python train.py --dataset="photos of plants, animals and fungi (iNaturalist)" --crop_scale_min=0.5 --loss="l1" --arch="poolformer" --activation="relu" --inner_norm=false --depths=[3, 6, 6] --widths=[80, 160, 320] --lr_schedule="cosine" --final_lr_fraction=0.05 --warmup_steps=390
Rows from block 9, named by matrix and row number. Rows with one number belong to one neuron. Each number is 500 + 25 x the weight over its row's rms, rounded and kept within 0 to 999. All counts start at 0. Numbers have three digits each. After the name is the row's rms in percent of the matrix's.
# fc1: MLP up (model.blocks.9.mlp.fc1.weight, 640x320), inputs 0-159
# fc2: MLP down (model.blocks.9.mlp.fc2.weight, 320x640, transposed), outputs 0-159
fc1.421 114:493552482496499498475518504506468523500513493509484497539502483533494546516484497465512480450540445520483483508517507508479532494529522506537498493488423540523517518509499504481510470489503557510513480431483509518454436518513505497513468515539497522468507516483458516505453517502522488494499523543510519447509484489505511497490480516466491491460515500487513477483518501514493542483550479476492520520474501504522499499519474481490480548473504476497526508498510467512513511493489473
fc1.422 086:479477502490505508513481502466479464461516528534488548491472535465502508482503525512465493533514439533504547506500517496497518516487528469516517506516543491502505491487522487482481530488545492520509469515459539458511474484519499528493509463546536492482475517481491512496493485491542541508480486499500473512451502550520474525513496479499512484507530465480507514474467503504501490504535476502524541455516499512496520470533502519519520519458452534485539516493437468503497493484489448
fc1.423 094:496475517526500506501516486459503525471481519486513503485505480504460495526494532517522478499492500497499487506460518533531480518494504536478506532462511502528500491497522525547475466495478512514507520538495485562493476516491495489495519536493531537487507469482505489494490521510467505520420515525511458562531495518544508492461532579523458587565462482516492494513508456494491530515509483517524518538507532525508515522531519519492468463525497508503477493461468482492507511517514560
fc1.424 120:492477490475500567506484520499470495452516481533478500511478486537485504539462496487484460502511487485496546498496508532483535528519489496539487508498539458489506491514513512474427470511532541500526468467492540459511515505479506521504486527498471500486494520515473512501532516507518492536505488543479531515508578534486511467525507529499499505483501482481514469466503468522517499497565459521543505476482486491498496521492469466531520523489490490494498489496523547489502541495550432
fc1.425 105:497543506517502500498462517550491511555502521496474515534489502490472508549488473515540474449513507563480435534497504487478504543489485476521458530501509521493483497487508454476535495501490445506495470488526540509480491484552515495504476463520499495531476463511507525476503479488501455488517481540459513492497468448532465519447511543474468505466494490531504484471477490464481504517540441465526509485511483466512471465488474506510469559500538525527572485470505464489501557490520488
fc1.426 111:518426510492523485522472522495488513479546485496500513498486504472503490541501520532479491496496481524498514508500498514482485494502482523533555515493543497508518536473534567455465461525524543506518493477469475535516510517535534481489509518520516431529499515485493495496501531493536495490466519535487492490511534495554493500506467513500462474513543509511527509456472508513519474523526464499553493491543459497551545460501514478503502529480526446482494498517470567492485482513496492
fc1.427 099:509508478489514487518510507483480492489509491542536537523518459546504508469466481490510479503527472514498518493489459513453524515449546489543518492505494500514530524476515497486491498497504527526558431438496524490506503497550553563501482496502479499497529529457508508491488534489506492520471505509499480440491532522502506474475430538468479498506532485520518500476492474502532551510517509498473470513508507547526514452496473490525537508455487520536530513462508548490516522493486480
fc1.428 093:508512506527541513485502499495476513496473549507454547500559517514527522516525497527496443522522486523479482493505475486502503513514504522480544445511511509527504530483494518525550550467489487516534559509506496535504482506496482530459469518530523500487537498463512578469481470504548514499494528446489504469476488505507540507505530551501499489517573502436498531496482483487503490544510508491433505486520516529505470483476486495500499488535491456542537499487488496548483476493503461
fc1.429 108:520487503547529457451474497530484514465527484539521523492455527524516510472523487471507481495520521508510501509496509498516513506457535513488523474528528478483478521494531502461514502450515539522543510488474502520506518480506481509490508511487514419443491480478497498491505476495478513524499494510534470531528528550546477515470448508497483517487525480483504498444524485471553500499540462523474491495514470504526515445472501492465506534502536484515511483513444470546457545486486520
fc1.430 097:559496504469494498491480511523498483495532485512507497507547517546517510515486501501469505487517470539485533498495493520512481505468517502525512495517510530455508471505527510512446473495475506505562452494451569481479467496564533499504550522467519451512497518483488517502476493514516549448470520507496478504500513542507451514509471535511537483499527509468518496488484524488499512547525461525509461472552472523511523490486491472482539540494505489521510520480463557487519508502483456
fc1.431 113:533443531477545514445471483487513452504515459478472510505462502518530482539464543553494538540454497495474514474501518474497484521499487535511461541497533504508505495475489533481513519447558527513489516510501511508460469536500447510495491496500534482501498501511496508473510488513490534509521502489487509516505518521515493500500512529476516512505555490494467479480485478437545496517510556465527442497501492522509510498479529521469500492500500492501465487470492494497520525453520490
fc1.432 100:490530529500479513454527521507506490479481513572513523500523553501504498489494447492490499502517509470496478501480444519467492529466487499502492498487468526535496522470500493474485507483499496503505520518515498491480471557497484504519500546498465509506514520500497531481512478480559524532522499519471509499493526523499472487522483445489487482491499468507509454536504442483466511505490501487478496564506514503525505509488505506528584548484467472495521496541512473536552509501493428
fc1.433 103:508487503467544482484495485479502498502543464478485470488485511495477473496487501502490488469504496506501477486490488519495488497474528495535512495505525503490449488502532491449493540526539516494495455504533471501490520457546506496505501502513530485483489512500497496484525513486530487490470466555479524503536505548507490502528472482509496465497533480529532487475479546510508471483528497521546519465509455514479554458503500505449499516472536510470512506514507527480526490497515477
fc1.434 101:501470498506487483448488512504491511506549475527536523536542555470502507494469518535468510496528468547481506521505481472483507544492488509492494535509493507503504532481506578487481519498482554472502461501456519484520520539534493493510507492520513534502515475476475531488469481481479483472482487551508522519516513499541485447517504472492483459505472501549497530486442541514498491517509491491551480497566484539501497495509523483449467569513496474497511477495505519469526517501499474
fc1.435 107:459541526473487476468472482493499470460503489492488522520506532508541493497521524514494544514468511497466503493498500455498462516518463502477488529486539489485496504476502466465509492493532515502482496502549544503488488520512482532480508471485537503512503492515473494485550500492486501535519461535455534482496508484555475516512515495523511550509521475472478492505503491443503475542494558490476514455484493504533460513531494484491532520482509510468509456464512508503507530457514494
fc1.436 099:482519470501506483485501523504474473519531525521520520486545513505467537514436529525474474524506494494510479485511467507499480521475506481503561461510488523511524492526447517541498530463496490498481535501500481521514481497494448533517490508530487497502529484449534559461498492507497520474538491525476495511495491513508509513507515518492495482541509516476491515488464473512498466477492517465478540476508505495479513492458478449496512493503504458507471488476483474471528519504463461
fc1.437 102:531494510464533520473496512482492489472479472525527494538506506502532512486511470507414514526499499524510492517518471489494504498484524491484457477492526513501488520503455542521490498497505526568495477466518520476499544532484493525508467539519535520486513446481492496533511528527468537475505542536507488537541487481495459513523487514469495535537500449512499476522488500492501519477491530522497503556492482504474526529485487458462501484473499503479482490493473522494460526502503506
fc1.438 105:487524514492503544492494537530488447464503516508522541511484509538477502506494484489512467462505513470502487510520535494464492518503507534515535501485512489513517483456497457482469499476549538533534483486498523452481521467477515539507467555501496497520530518485467528491500512500515484518511448507468492469532511534520537479482506513493501529533524419519511467502510480488491495491543509507522502492515501501486510470470450456526540481480440489503470514524503525490561547450507452
fc1.439 087:509487499461499469505467530505460493473534540499524498481525496505482509479489536534505482516469481500461531509507487479500487491468470546474514525475448545510517482488458505491502572475424538549502481515444492488461478518490459485486480498557476515481479489479495513507526491530481525493516509479525484507470497538492515503505500482527527518494549463480507531486520496452534542508500567515492436459555510534503488501484497485507529500500511483488478485469463508480522508468511481
fc1.440 125:515512488488552453495445494488476504443508502531496503508469509463491509518479497535493504481511507552491498483504519504481500535519536490497545500504494495503493567482494506473503453497504541500498540505448489513512515520537532512516529542528510479498486519495477503491544492498504506486509463503492500521513552510547494515497465519485491516474469514529522528496466478475512482499555467465572509492572472497528495445504519491505490559486561493517478506533444506518503511482525523
fc2.421 113:517576521513542504483482473517512491465431482474609465480464514504518482512527485512510526495456540501512489503509503477524492495499465508468454512480538585491489420516495521472510464510493471505471483517484506501501449497455498517501497489494513458451463513519503472526522482491513527500498493460491497537504502424506467517485489463517514525487468491492511496511515504502467541511456518548524496511513493523529505488528504513507547507488498531472473513495495484468460548519526502
fc2.422 075:444537486512476482519519486487529511503505494487531504490504509526453535491465490498510519545475508410526409543498501467495497555482473488523546536484538465522511473512529487509463537493512471520510521483494447505540541504489471502493549515504489509476512524503501492475540479491477482506464465505506511502500465517522492512487475520475526531550451512529494496501527493498490494496484477476469500504527508481500498520524486482491493434506489493517515496474468488473517462526472530
fc2.423 089:502516477471525477507450518550503480499511493509504510524484520493516511469453517476475513493500475492513514495577470519458554494503524473508526472526478482509528530515493492475519540515551489502500507459531512466500511484509515534534477473505478469500513524442442497519533539516510490493544526486513533472503511490455492458509497486479519458454524483476543507511454539507530482496508510500511512463474482495478521489470483487512542514489514491514512485528509535527504507490472467
fc2.424 142:475503509504464469534488499500487493540516514455536479480515492488481500523514517510509468553495522495480500530497481500505483498544468498468529524495441476494480438511479560513541503514492428480484562500457516514523544511469452469500552503504477516511509458495501501490449484512482498482501514465497509528496475496507513512507560450535514533498492543477525533476521476499508463496503477502485482487498472493481481491511518509503457428518489494514460513471482517472512516535495529
fc2.425 093:509461486483508522522514479479514500482511458529481492483544513583498498463475529493485465443502486510521445504485495510472471482496511519502529492466489459488495510532501560521470533494567473493539516476478476508521522485507491477517479494435520513471489474493531492456481518479476494466492522503509533504508474526482518532477503520451494502536500534500487540509522545468492500445509450469494512514491514475523530467487525511490447469474507456545494524489485476556468517537500505
fc2.426 122:467503524521449479530507458502476502526498541460507495462491504556491494536482484514498496557478502479486435529497511514500492516513450493464500523490450499484485448523480521497530497527492443487476542507497518501521569514464459474486558479510494484503486490527515487521476487500486513511518495471500514518504449529519527528517556488533518539500469532498520498495523477515491480516482483515477464492519475484474480488523507523514481456520484507514479527463485526493511522542524518
fc2.427 107:523500531534517499486488468500480534505482481471562472488499464490515499545542524514510501472498513561495472480519506487583498504515464496451498514496475503487496451456520569518518499475461458494485499521470474511488488519461492484478506502502483544482490461509506489494461478506426526506463497492523490550485514435498526499472482514488476519488498502493505530485502493460502544536497507505523475504528521542499500504539512530487467487531532517472447497506512487507489496514501506
fc2.428 078:510497491507475518501494477514488487525499475484549478461459501431481511487546525485513562489478518507502533514489492474548469502494484519514458513504495426480468475514501492493495458504455517489489453531518496433483520505482521494506541478577484517511481513539489470507545516482454473503498502516478477495526518516500441535476493468540492483499458492543529476508510507492494478518510483489527493498478488509512517521510525521509513535505536524483487526557522545500508533524519526
fc2.429 117:470483478514427519526553462557478516504511498508480501466496492527478496519506478476517485503508482511477483486488505545471494491487482493526500502495483511478485548511518503502486476527458498484496524509490527460508510500489520489501502511474477449514488560522526485485507488456504456505497496518469506479515456499486476516508496451489490528510508530509527472491541481498490483517535414480527454466458473492494499450505519491485516546503486488549563513535540490501513503539560541
fc2.430 084:451496504534478478521510464497513517488476518471534489483481504487493472527455468511512544502463509529517451548490529464493474516523462503496502536495481540515460474515481541450494514533487461503478520494510490523529594521468461510472537485487490474515506502533530490539442493502489509524493477483498499523497452482524495537482531514491529530511452500513490493476518489523480510534496514507490476497533492479496472509531493503537511450526480508480476524504508492481515517528520517
fc2.431 102:522513516508533515487494479508478499475474481491531478489483526527520476522513513509483502451489506575511501507474489515520459462500523510483491494492494543496488491529517538454516516516512456505467487507495524493511483464491538503500467484490512483474496480512508495557509528489491493487482515476523528485499550429454490513503491487496515509485498495475527540482493522527468534526478510555503503510511469513498508488521510511486458494492578514505505530524502465505438475531536506
fc2.432 120:503493538518468465443482529475480533540501523452485521523464451487499498555488485544512525475492518508463517512521530485531499496516476525489512527525506512522504502457507518487526498489506480498497502548459513486486558536489489503488512513547489489528529488474500538531475468544491478522505469483533494544487532499504525478495506474536476512471516462524495540488496492463544494550510519480498460488534495561498461528507481491507491479501508537513486477524495485476517541480473509
fc2.433 100:517477503538513493473511513492483542517531527498508507542504461483450543515500477530537511487475511499478485542522529479514507535506483511507536534462482479562507529484501511521475486467474474551489486516454468499514474527469500529484516504509512510529560483488498514449484476537451479516482483500535500530510482501521520483481530480495496521533476453532475514515495470463532518517495487476482482510485518529534475530503467474473447488509498528510473473508450474516507498476458558
fc2.434 098:516554502516515474490441488481485496500487501487545495479470492482488473521487458508510516482470527562529478515455506452499472530513489515448491508463522591495478437502501520490523481528502461514474505502511514479507543518469505491503557488491530495493480488531538497522487511514509532475506479483504501535505478417503439538509519504542503551500445513518514487485495507494484518550462538522521479522496484508504485511539506515501502484504534519467460516491486505524484535517515502
fc2.435 099:525497518498529518493515478499491511504457484486501474487507506540504463513489532510502481450486496561508496509457504527511446464495524512492503501486485482502483504521546550498508527504532429501478502486479517510501505470500507490507484488499527502461497454496518511525500520501493491472471518496538545494503483459452519522484519499506482515500509506471517561486514532515488530496484481543498500513523485506499514480510499513479430466493573508530507508507492460508444475522509513
fc2.436 096:538531522529500498492507458501486532522445495442494452472465508486503467496537495506494546478477517498500514517504540483545512484521468506516455520500489451482521482492547528486494468510493484506489472511494519482494514499475532503496512467545507478472473507555487480533490504503502490509470520493505509516521503515487477510471509483504491504491492500520432481517525488487486520506504460538533472523517482498520500530544516540524485527532517535475488502544507494517488521507527530
fc2.437 103:464457506513477506494517456505521520549521507508449482456471463518453521481516482499531489463536506512481520524500512503511494486501497509517503501503515498468492461525518482540506500513508510449521537507496488480523488480500531465490548498512470446549478542524512476493485510461513488500493492478497491490479472481522467528518497548507525468482541543482579502480510502483474459504559500469457507462466507494496495466511537534518461460498482481525542522536556483478503488534539492
fc2.438 105:507493520471524460488461488454477461499496478473467475501496505541513466517485522522495484475466510530513523520478512464519471468484509510460488507475554510492492498473516530506536512501529466507461488511475514538509520497522514478513539492521566495476487435507553495495513479520520539456494516476508503533501507464495489506499522478522521528506525507486485537491500522493495511524490548498493503506538504529508510497523514512474462484443572493515504493448473457457471533503498500
fc2.439 067:496499508517526494495481478494519498484492499476526474490505524491520482476520452507499543493495507523518427510545529495520514514516486495550483506490582489484515493499528507488476513506546519498454479517515515532488536519516493509467498488469508485507481513541492475496563515482505489575456470490487510514493580456521496499470459551464512477504499504533432478518504500448480512550509472498500501502502493512525497515541522517512501493534501500458513488505493477497482525498520489
fc2.440 144:489464512511437488523496483498449494504511551457476515477508502557465498530503486505493475442484503487474470521511513567459512474496476492478508512474471487496508434519505515502501480514526450502492540507479528483527544494482475480496519477490473467492492492512507517501482516495506474488492505466496518529527477485503540506514555495524487538511516524478522488490536495506491475505516435504494479497492458480493502463502506500506460465502518499564500509495492513522492523519531522