{
  "horizontal_flip": true,
  "norm_position": "pre",
  "residual_init": "zero_last",
  "weight_decay": 0.3
}
Rows from block 11 of a small masked image model, named by matrix and row number. Rows with one number belong to one neuron. Each number is 500 + 40 x the weight over its row's rms, rounded and kept within 0 to 999. All counts start at 0. Numbers have three digits each. After the name is the row's rms in percent of the matrix's.
After each neuron's rows are labels from the 100 images, of 14976, where the neuron reaches its highest value: "peak at" is the part of the image that holds the peak. Only what is clearly more common there than usual is listed. The data: photos of plants, animals and fungi (iNaturalist).
# fc1: MLP up (model.blocks.11.mlp.fc1.weight, 640x320), inputs 0-53
# fc2: MLP down (model.blocks.11.mlp.fc2.weight, 320x640, transposed), outputs 0-53

fc1.212 111:536533487477498474514478532410502504511527502518494497525582493458505488497498543527485455515506378564547499455533578580593521482473541520448521533465534519560544
fc2.212 107:589512484498531515468451471520538488465552540510510481496475501574501525409535495496501553660532499374504528506552498494513533496519489485459505497501511489514534
peak at: top left

fc1.583 098:469480468508489579457469514551499566503511572533436542533454486465543563574530474513495560529533460544472561469502512492524504502549543532509473519547435545497515
fc2.583 073:500450492488511486508415416474491450486504441528392463450509504504481503430507506489465504445461493460522498473493485501538472512433531464436478463501591450460449
peak at: middle left

fc1.530 100:481466474407511533526456529481485499471426430524545532490460533449550436541507468531438510539453516419538471417529488485468548568446521467514479465517552581510545
fc2.530 088:455510449484476511510501492520552471496506510531506510496432449511401561492506488480539484557516478549510575543502470519485507497506546511516529476515458508509505
peak at: top left

fc1.103 092:520493496506506526511494570536437432496578504543590505546586540485562556496503439484545486554484500462475488533478478502436557532488515499541529470526469522533550
fc2.103 079:524588489480559484526423502499512482459497447496454484527508525516505531533465560482468460367528484659518510487522466497525535434519509470442565471479451587512539
peak at: bottom left

fc1.516 098:485489505498511522458483540442397498425387503538544533521525566490501461586537475484529413491465512519506470477513602558532515508493570519495502496508493482532569
fc2.516 079:540486525505480451485401495465413468470514558501537494499525485424527455522493513543470479557483527540504523480500517461453499501489475509422466488468477493480479
peak at: top centre

fc1.333 107:489482515494494538490509512558466516527591449543436567516530539504497483463460510510490463488501461501502498504471545538453488503460511503604547517516421432494486
fc2.333 132:421494535542424474450548486526500535577484516487455522490477431579460515470503504553548493486522521423444533533457539490568438523503471558535501518507465425496472
peak at: bottom right; bottom left

fc1.444 110:491496457433529501516454548492517529516499480502514492510479553523518510455423478502414562565478448386558414477566489527505548551478534455542503495493471535517567
fc2.444 133:433510550516466489457552539569470544528530559495532539516444463545450502516511483543574531626534485415457476567468524493474474526525474540541547524541454506505498
peak at: top centre

fc1.570 105:506467498435490491546476486400530477449453514481511538515515454518505483520454520481546518484450486467485464538481479500465513478449516548479519499524502583487507
fc2.570 107:465456449481413545569555488519522490542493467533423488471540525584555483468527495436501501482519464458530479478470492501523476503447506500544494454594469466469456
peak at: top centre

fc1.547 091:457541416474481523578531532516521454533542399549512539507490509528526500517442505450455485455499498514500458500488530457483542485511492456563521474484510481506497
fc2.547 075:470512534543507491464470515475449542489461571456577531516491504482552443552519436534499537540453525529507508473491514454507488577482460509468463516507486577516472
peak at: centre

fc1.119 103:525527477466501482550449549433446487501476481455510517529478459513497481515519532452532438537431449521497440457532509485506581479487558478473477541557498566488553
fc2.119 088:486433479488481520525533483512579482557513500503431503502514513529530511429525493460491501483551529445505447471487513500501486529496470491510483480522496424488491
peak at: top centre

fc1.345 089:517535491526547507473520498452431484488566481571485531491510523526503565548468507487534500493471484473542541511516453551536512600434437457466545567419488502457508
fc2.345 083:640485514520524546488572425480495507511440475542492440467534493490466537484580481485503489526528499542517493473479487509528489497497491510482458480477460535471488
peak at: bottom left

fc1.302 097:504412512485529445516487507533449504488535535567495497474578429542547529516497489552575502446473499589452480534493552454511483490513482492550509561516554412482515
fc2.302 069:489612486501522571498530424514572473441483503489533446452444515499461519468516459481496539523472507416529467535534486487468504472463510453499520503475480546487514
peak at: bottom left; bottom centre

fc1.369 102:504580521460510459444506499563517469492480521482393508498531464536545488419493553463534521468518490437449529447433492478476447526475507547479531493460576458524484
fc2.369 113:492495439494451527437541520541486512478485490558435490528526443508479495460519501487513495508537413459473552400420528530461439511483517585558502497471446528500440
peak at: centre

fc1.131 124:567488451474556481499529506505502528493567522548505529529624499577496512441477497506506427471559496498506453408469517534482511555502529523552551444493452526536528
fc2.131 132:542412500538554504517479433506492531523539535478511416488511490506494519637501531493509527519520465693517538544520503477561514478533493477472541499498428518481520
peak at: top right

fc1.278 093:567485499440539535467395513477454408453446513517507544515496488513526427503516486562523572509452509505505566509487497485483462532457488608424462494536558526479512
fc2.278 067:470624525534488537472553472522482506460429528463600490467455508446484464499589489510505516528458522565498482518485473482497479487507468483486457487505391546488474
peak at: top centre

fc1.413 086:487491518521529470435418497518537482484561542502521556523577529526531537552513503509512503547517490481458471462579513461477485525460522432491483514493456570508558
fc2.413 064:536468490531544525495433477472502518502586542531512466522532498474434543600452442519519485542530527608513495533526508509478487504510484493454562513500475390537511
peak at: top right

fc1.639 093:520474465519522527425431484459496479396486481512537503544444498399491513530535467497490548506474534467499523531511454494515514507559481488494433467511485513473548
fc2.639 072:495620520512463492462528481501463480467434538487544501479489487480518457488544493518504476530465503523492466482449479534420438479445471569488457484507345562499449
peak at: top centre

fc1.409 096:465489447468486505522482572606462483523411491563541520548480540446496508555439547495505477544449483546513539458498457507454537491492449483522452498578512538500506
fc2.409 079:500386497484502467515509512505535483474564505496442458527510526502446526501482554499487487468584501444505459504499474477523510533531487484445582492485482383539545
peak at: bottom right

fc1.593 083:551523553454512433468450503447486420501499491520484478498562543503579508534513446540468516491500443581514518411529493505453503479516563494494493418543511611480530
fc2.593 063:408493504527397524496545472534499517503450564460538520453482479459520448540524484517515523530507505574464493530433490471503404511524466542531467494542403496475420
peak at: top centre

fc1.400 097:475508522480539512461464522557478554523525588552528508558467448468496513581518467508568494488523475477483537455483509500488490490513565543529542508494454530478522
fc2.400 076:474446466489453497510517484507515498515543510562419510503507468508449526405482514492510485542539490404508493492507501461423516544490508473535520500492496397497489
peak at: bottom centre; bottom left

fc1.129 097:466541505492512469481525486513465458488572528591528517576550508545480537476463482507532410528546439445467528499545531544492538502500562484546531496545448511553510
fc2.129 104:510395531544478498474575512520472562546446544487403527509494480511482491521560471553553491508531496539479459543456531508551463522556477530552490529463443403515495
peak at: bottom right

fc1.418 118:442575466469561465448445555575499490449499450487499489518488531402482506483476507494439475542466488427529506477530483488407535519455533485594528498522531526483519
fc2.418 160:498490492460496522506458517498470492458465485505498498520485515485497505441486545463474479474496481521528527411493483532476502465470533502480502464494519542487468
peak at: middle right

fc1.36 106:525467489509573484529475497408421484541490549488493520501515474516545466595483489546506496458446520585486472502506532558523532529531540552442450518546459466497545
fc2.36 087:521444513494518498446511492491507494446507516540481513511511466481453526423499554535507489593503511509493533508480487526488474519432532527464505483455423390512503
peak at: middle right

fc1.577 097:532421488513568453473410523535433529451602535516531546515500442544505502643490493524511504504532492598447502497532567492534490498522459515488514561517453583477539
fc2.577 081:490591491515488531508549477509513499469491528560534513481466515503481516415553427479490500621517503414532541494508463526461522520440527438537474501472462470479492
peak at: middle right

fc1.423 096:534391476439513532485470442451551460440455445529498491532480537469523515510462538468503524546516435467556486485580484508493511474468552518482474510491557504483550
fc2.423 089:548480510525525505486527442504531534549546533475395412485548442543456556509494519519554504495572505494469420543474556486510472488558491529531561530448429443473495
peak at: centre

fc1.554 107:509541440464567476484470497518465455468520515485557493500500546511493554458391514488488486511451470454557515528564524513499543521417459482512569474527510522483518
fc2.554 156:497506479434512501545468561490451463515510435528502557540514542434503514438436581454450462501479471548547520480518452519466525449449577465489526438498488558531499
peak at: top right

fc1.291 090:524508506522510399522494487473426532445453479559479492547641487507552489550504465531474455563486444537517512435525555480478511486545547507490514531561434546475498
fc2.291 070:434497517525417481512562403468498521501381517451545452413543490491525463550517478510492470501457527464491455473395499520513399509482502521468444500505482469449407
peak at: middle right

fc1.312 089:472515493548465457436494482558460505581540523486425543538520403457480575559483510556532433482513496557512598551488565497483506448557488504489522537537456434513607
fc2.312 072:491312510499490481506488452468407496525461495530467512467565475566508480460548523511489462541503514598494511463438486517544421527446581552475468463522514380477437
peak at: bottom right; bottom centre

fc1.559 105:556426551479501546523540469446409496453454553559515521483486646543614520540518462503499523532483527448495520530535530542523525500527499441496464499517531464487536
fc2.559 107:562490504492533457465349506427506486514554487497475501510519474465482495499464505523485493486490515460517484478471488434488461538465490507381501485491522545500462
peak at: top left; top right

fc1.90 100:479434503515575521486451530558441490454565595466516527478485469513517500570440503532533567495493519567488490536503526530529534497521500557533551514524409564544553
fc2.90 084:490512520508456499473478463489537505508538536547459488480491449482470520353533451519541505611538515437489542500501493561486498501438516498454509507489458394486480
peak at: middle right

fc1.518 087:523594489498566436499514576513477521451505506477476508550591569495500542496518529525531455522547481543556425517531512514456571500545556531572482493521481528526590
fc2.518 071:478508493505533574518525437565555472424493488497555407457410518414435493486493508491530528573509514477493478555531479503473520496489494459446555499500548510472535
peak at: bottom left; bottom right

fc1.68 088:512545488492505440498470518505547426479567490498436480522544426494494573493431558508509492499498463535536457547513586536578504516428582551484551504498577480569510
fc2.68 073:521560465496531497547528486456501495416489529540547482460505545596563452533548511468436515567516479414537517429494474466513455538493496495497444447479442503447430
peak at: top left

fc1.445 126:472419513498557486504543507513501472486500473557403538508505479533474541441433493517483484497501499526474563500508465517554488587473515498525521477471463444513483
fc2.445 190:487513500466455456512457506512528463618560449506435522504443493550501507466459547488506507494503474478494589531523479520550505433491523478490475488581524452485500
peak at: bottom left

fc1.449 088:496474505509561478475433439457502529481536550520587451512468457482506519608462462502542493541454587399521455456495552431492539567491488485491509502499469562483515
fc2.449 081:454641497489540506534517413531507460504499489546556431476479570500554495486466482466437485524522455496536527504496536458461498480482506478628481486525476559454474
peak at: middle right

fc1.100 094:538482488463547423569495503499536505526559474432523472464506537546457471504469530465487503526530466482529541482572462550511540462452492543458548511533583604481531
fc2.100 069:566443486506558492476506472438482551572560524528423473521535445465461524534474503524529452472507527546489488521485521514464489535513521509515541530441494466527516
peak at: bottom left

fc1.597 102:507475529451544532473472521535538485478445484504430502499449605560549487510470501443505522512503464508490536536476533504456500535486511500512430520520433482483536
fc2.597 113:569507473525535530560580474559543513592503520544469461522519535498483572485535493445513500498527471485530541531541532511471548464544487464596510512528504472495572
peak at: bottom right; bottom left

fc1.532 083:491524505460442495530462520540487493535525550541444482541497481512516481481488472495451499472579528606546568444534572579477511442555512507461470495512385487471524
fc2.532 062:444484498511510520495543458474542484491434453488509442470447515491476516523503515499470546600480562513513435483509476418554504509472513465469457505476598508497479
peak at: middle left

fc1.221 099:514414520450499538491496518440532509450470514517468455536501499589440499442445532455493505533513471445537509519458472450506477466469521509552509489530493440527528
fc2.221 090:471492482521459550495565475506494538487500530500465485482532468571484527540525481494528492464560502441491465499452551491498463534560473516587525519424428484466452
peak at: centre

fc1.243 094:448497459475533555507486491503541423484552532558552525486604505524536512537437488568469502556546491516456493446503506508480492535522505453490537512460507536538486
fc2.243 072:510421493470487494526519442483533521554492486460482424463475508503477452426505551488544495431526526501491460478454506562483464396525518519484501471525485392479505
peak at: bottom left

fc1.544 080:458467525432547492477441478547395449452491507511522575558499503487576511514474459508420487531515480528518484400531570486445507532499514551550474517473524550457500
fc2.544 058:475493507518417493451567446543500529510452479479517454458485436549477472477512519537533509505558504542439514462443473469471458458532456568482491516456436504513464
peak at: bottom left

fc1.219 106:474515524443521564494550556484483443474467495525483593558491588530538477517460516505565447424464489569497517433501533552482520455451440529485498464500509492563522
fc2.219 115:510601488476495477551503502502473460500516558522399491536519550495483528430491556454448448578508420402558549479505529527487503501499541489552518434509496526501480
peak at: bottom left

fc1.126 092:420480490521527502498535537517469541542472519579507545458520531515516549506554450518540466506570495552451479484483557555494497465509551527558590497443443467523513
fc2.126 081:539408466485505490486424515450454483495579515523506504561523490461503520480454487515523494517487491407507503523551532451466554507510520496499509510518526469538536
peak at: bottom centre; bottom right

fc1.276 104:567515498447554443464527529465489584527455495503463570535552538493527471505503468532498474447537475552483468499514480523484465531532498495526523495452456559534552
fc2.276 123:453490438461497530530509568520523445457551430508459515561498520418473563558452538480489514513480458603530465555541474470506546449495513462514557482457539563542533
peak at: centre

fc1.632 099:497496497512516450487450544468492458544554519476455509532516472495504511553488533580529484524433515566441514498502548557452489475520463527452460545526513496510545
fc2.632 075:506416536480519474503498483465413500489435485472501501487521522520529454568510553509484451504464507620508456501469489537474448484451546526467456479511439489481475
peak at: middle right; centre

fc1.355 095:476494476514489508460475500541493465493534530547494551539455505434526582556524475538488446498429527468501540521495595495476498588470460522473516542507497485513531
fc2.355 079:562431525494528519492500421446455476515482522533420432460552488551481494530528523505509467458525490591516540504495481533532479470474532478433489475479493500464480
peak at: bottom right

fc1.527 131:468476491451534536521499540462516499506596518574469503519552575513566539506441480522425501474488462544517494492509535448456511515392529502464519524527519473516508
fc2.527 155:556614490518533546525485479543512481481560532513522469504465545455497534384519468468476531647533475489530515513556483520498535462516505450486496491498501527506515
peak at: top right

fc1.347 101:512495440444533498510522545465513440509527506567490489553528477498525479465379542453474495494505533474515524421533548502491522495482465517463538471494534509488522
fc2.347 096:575521500503603476494409513496537487462597535524517500534481542523470543442439459509494521552528521417524553562572493484466558500513484455493555530476514395566583
peak at: top right; top left

fc1.450 093:509494493518459529387546497539425528513521554607453547534544384518513488523530497497558420546523422516487492429493508510481488533551516435522517539528460509483526
fc2.450 071:450401504490471472490513449511519481561547478523460510468508470483446536440504509512503491520499521417490542502451477483467425538468510520473524481508535402487447
peak at: bottom centre; bottom right

fc1.267 081:531499513567507384450451552418417488520522568543522557545469454530524508556529458520490489589537490560527527516557487496478479558503532531468518502531511504538531
fc2.267 063:444474551559453457462479494586503502549484507470546478507452474465478465440507450532493540518479543417454520482501502522523483505491449511442466511527525499515470
peak at: middle right

fc1.145 096:471501520511539519469539547553528560556450502439501522497499466436451507549458528477575535495545506466466451469514528448521491548529567515570508514478462509495548
fc2.145 081:466483495516503537505496431493517495442475551518530442467523509513482503418542450490504510493502500410524502502504527401475497550488491485499486489475496437488477
peak at: bottom left

fc1.377 087:428442537437452542526495540443482448419474517459484501480491545543560522580477515573453515537460484540481492609489553531506499488430475530498540520573513552534564
fc2.377 069:471496496504550488502501547523419489474541537503640593526498553497528493495483492505504472612443486425525437528516497482378494543525519473543477530490511494501502
peak at: centre

fc1.80 088:470434555538510540540510502556480577511546514501455566502531517503479517475510440525536479519526473471415437480446483509472452498514529517569524540494439508465455
fc2.80 069:430423439489491488512449421518539467465600489544431440475524488484446584452450526480505507456487482463510520523521494491488496501446505465465565481496523450501498
peak at: bottom left

fc1.38 087:479559526518485498489544564487414537524510528550524557511506532425506524579529448508496470536519474515530507566482516593445543522489495489455495514527479522507481
fc2.38 071:590389520502549495466449453436524524544520482522397462505513443590455520511480532526524497465502514491503587491513502496451483524494523520454518508492419431506483
peak at: top left

fc1.231 111:487451456478562465477459523475443474506485469468433520562542558532521505568517505503503460523495490547519401504514533425459486538505521560511578548521497489544518
fc2.231 156:454467547528491441461496555493465548533492520445520542547503464460494510607444499553553516541522530587440433563502521436552493538561455541488530551514441492531529
peak at: middle right

fc1.453 090:569437493528563420485477495527504567509542507586534507524519491435492570522474529463531469477523505543562505548589515518522523490482575494520567469513405530551548
fc2.453 088:554514550500569517531498408457564505503431459491448383441497537522536426463504543499481502431522498525517459532483516479536476436486499493490459520453523452420459
peak at: middle left

fc1.525 107:471569510482494505538522520446491503493520560501451530564544509553539567468424524514471443532515470589496481393504535599448530512431536510490525508482447483507520
fc2.525 089:511710505513528495537465455502536465465537518492553462468457537472473529564507497477454504535487496443547551516510514484497488494500488467516515466480511676476466
peak at: top right

fc1.202 088:433497503482518554444463477541531567439521474520491541545407500432465532435502476485511522520571532459430517539453489451526529480509564516485524463495493493508527
fc2.202 063:449659468471487521524522534486429427421443531507524529507505500437546465456517492468493455519458477458512488487503504551420511471438510498484465456528429632480502
peak at: centre

fc1.294 106:533426476508521443471513533456489492442533542510531518517534506470466584511416550468479461487489512555559537510534624493500519476471485519436555505510520474498495
fc2.294 117:560469452456519520560477486434505470469435463509413452504559517572551488385508588449433477542520440474544515430504501525531504434460557498519466442479480421473477
peak at: bottom left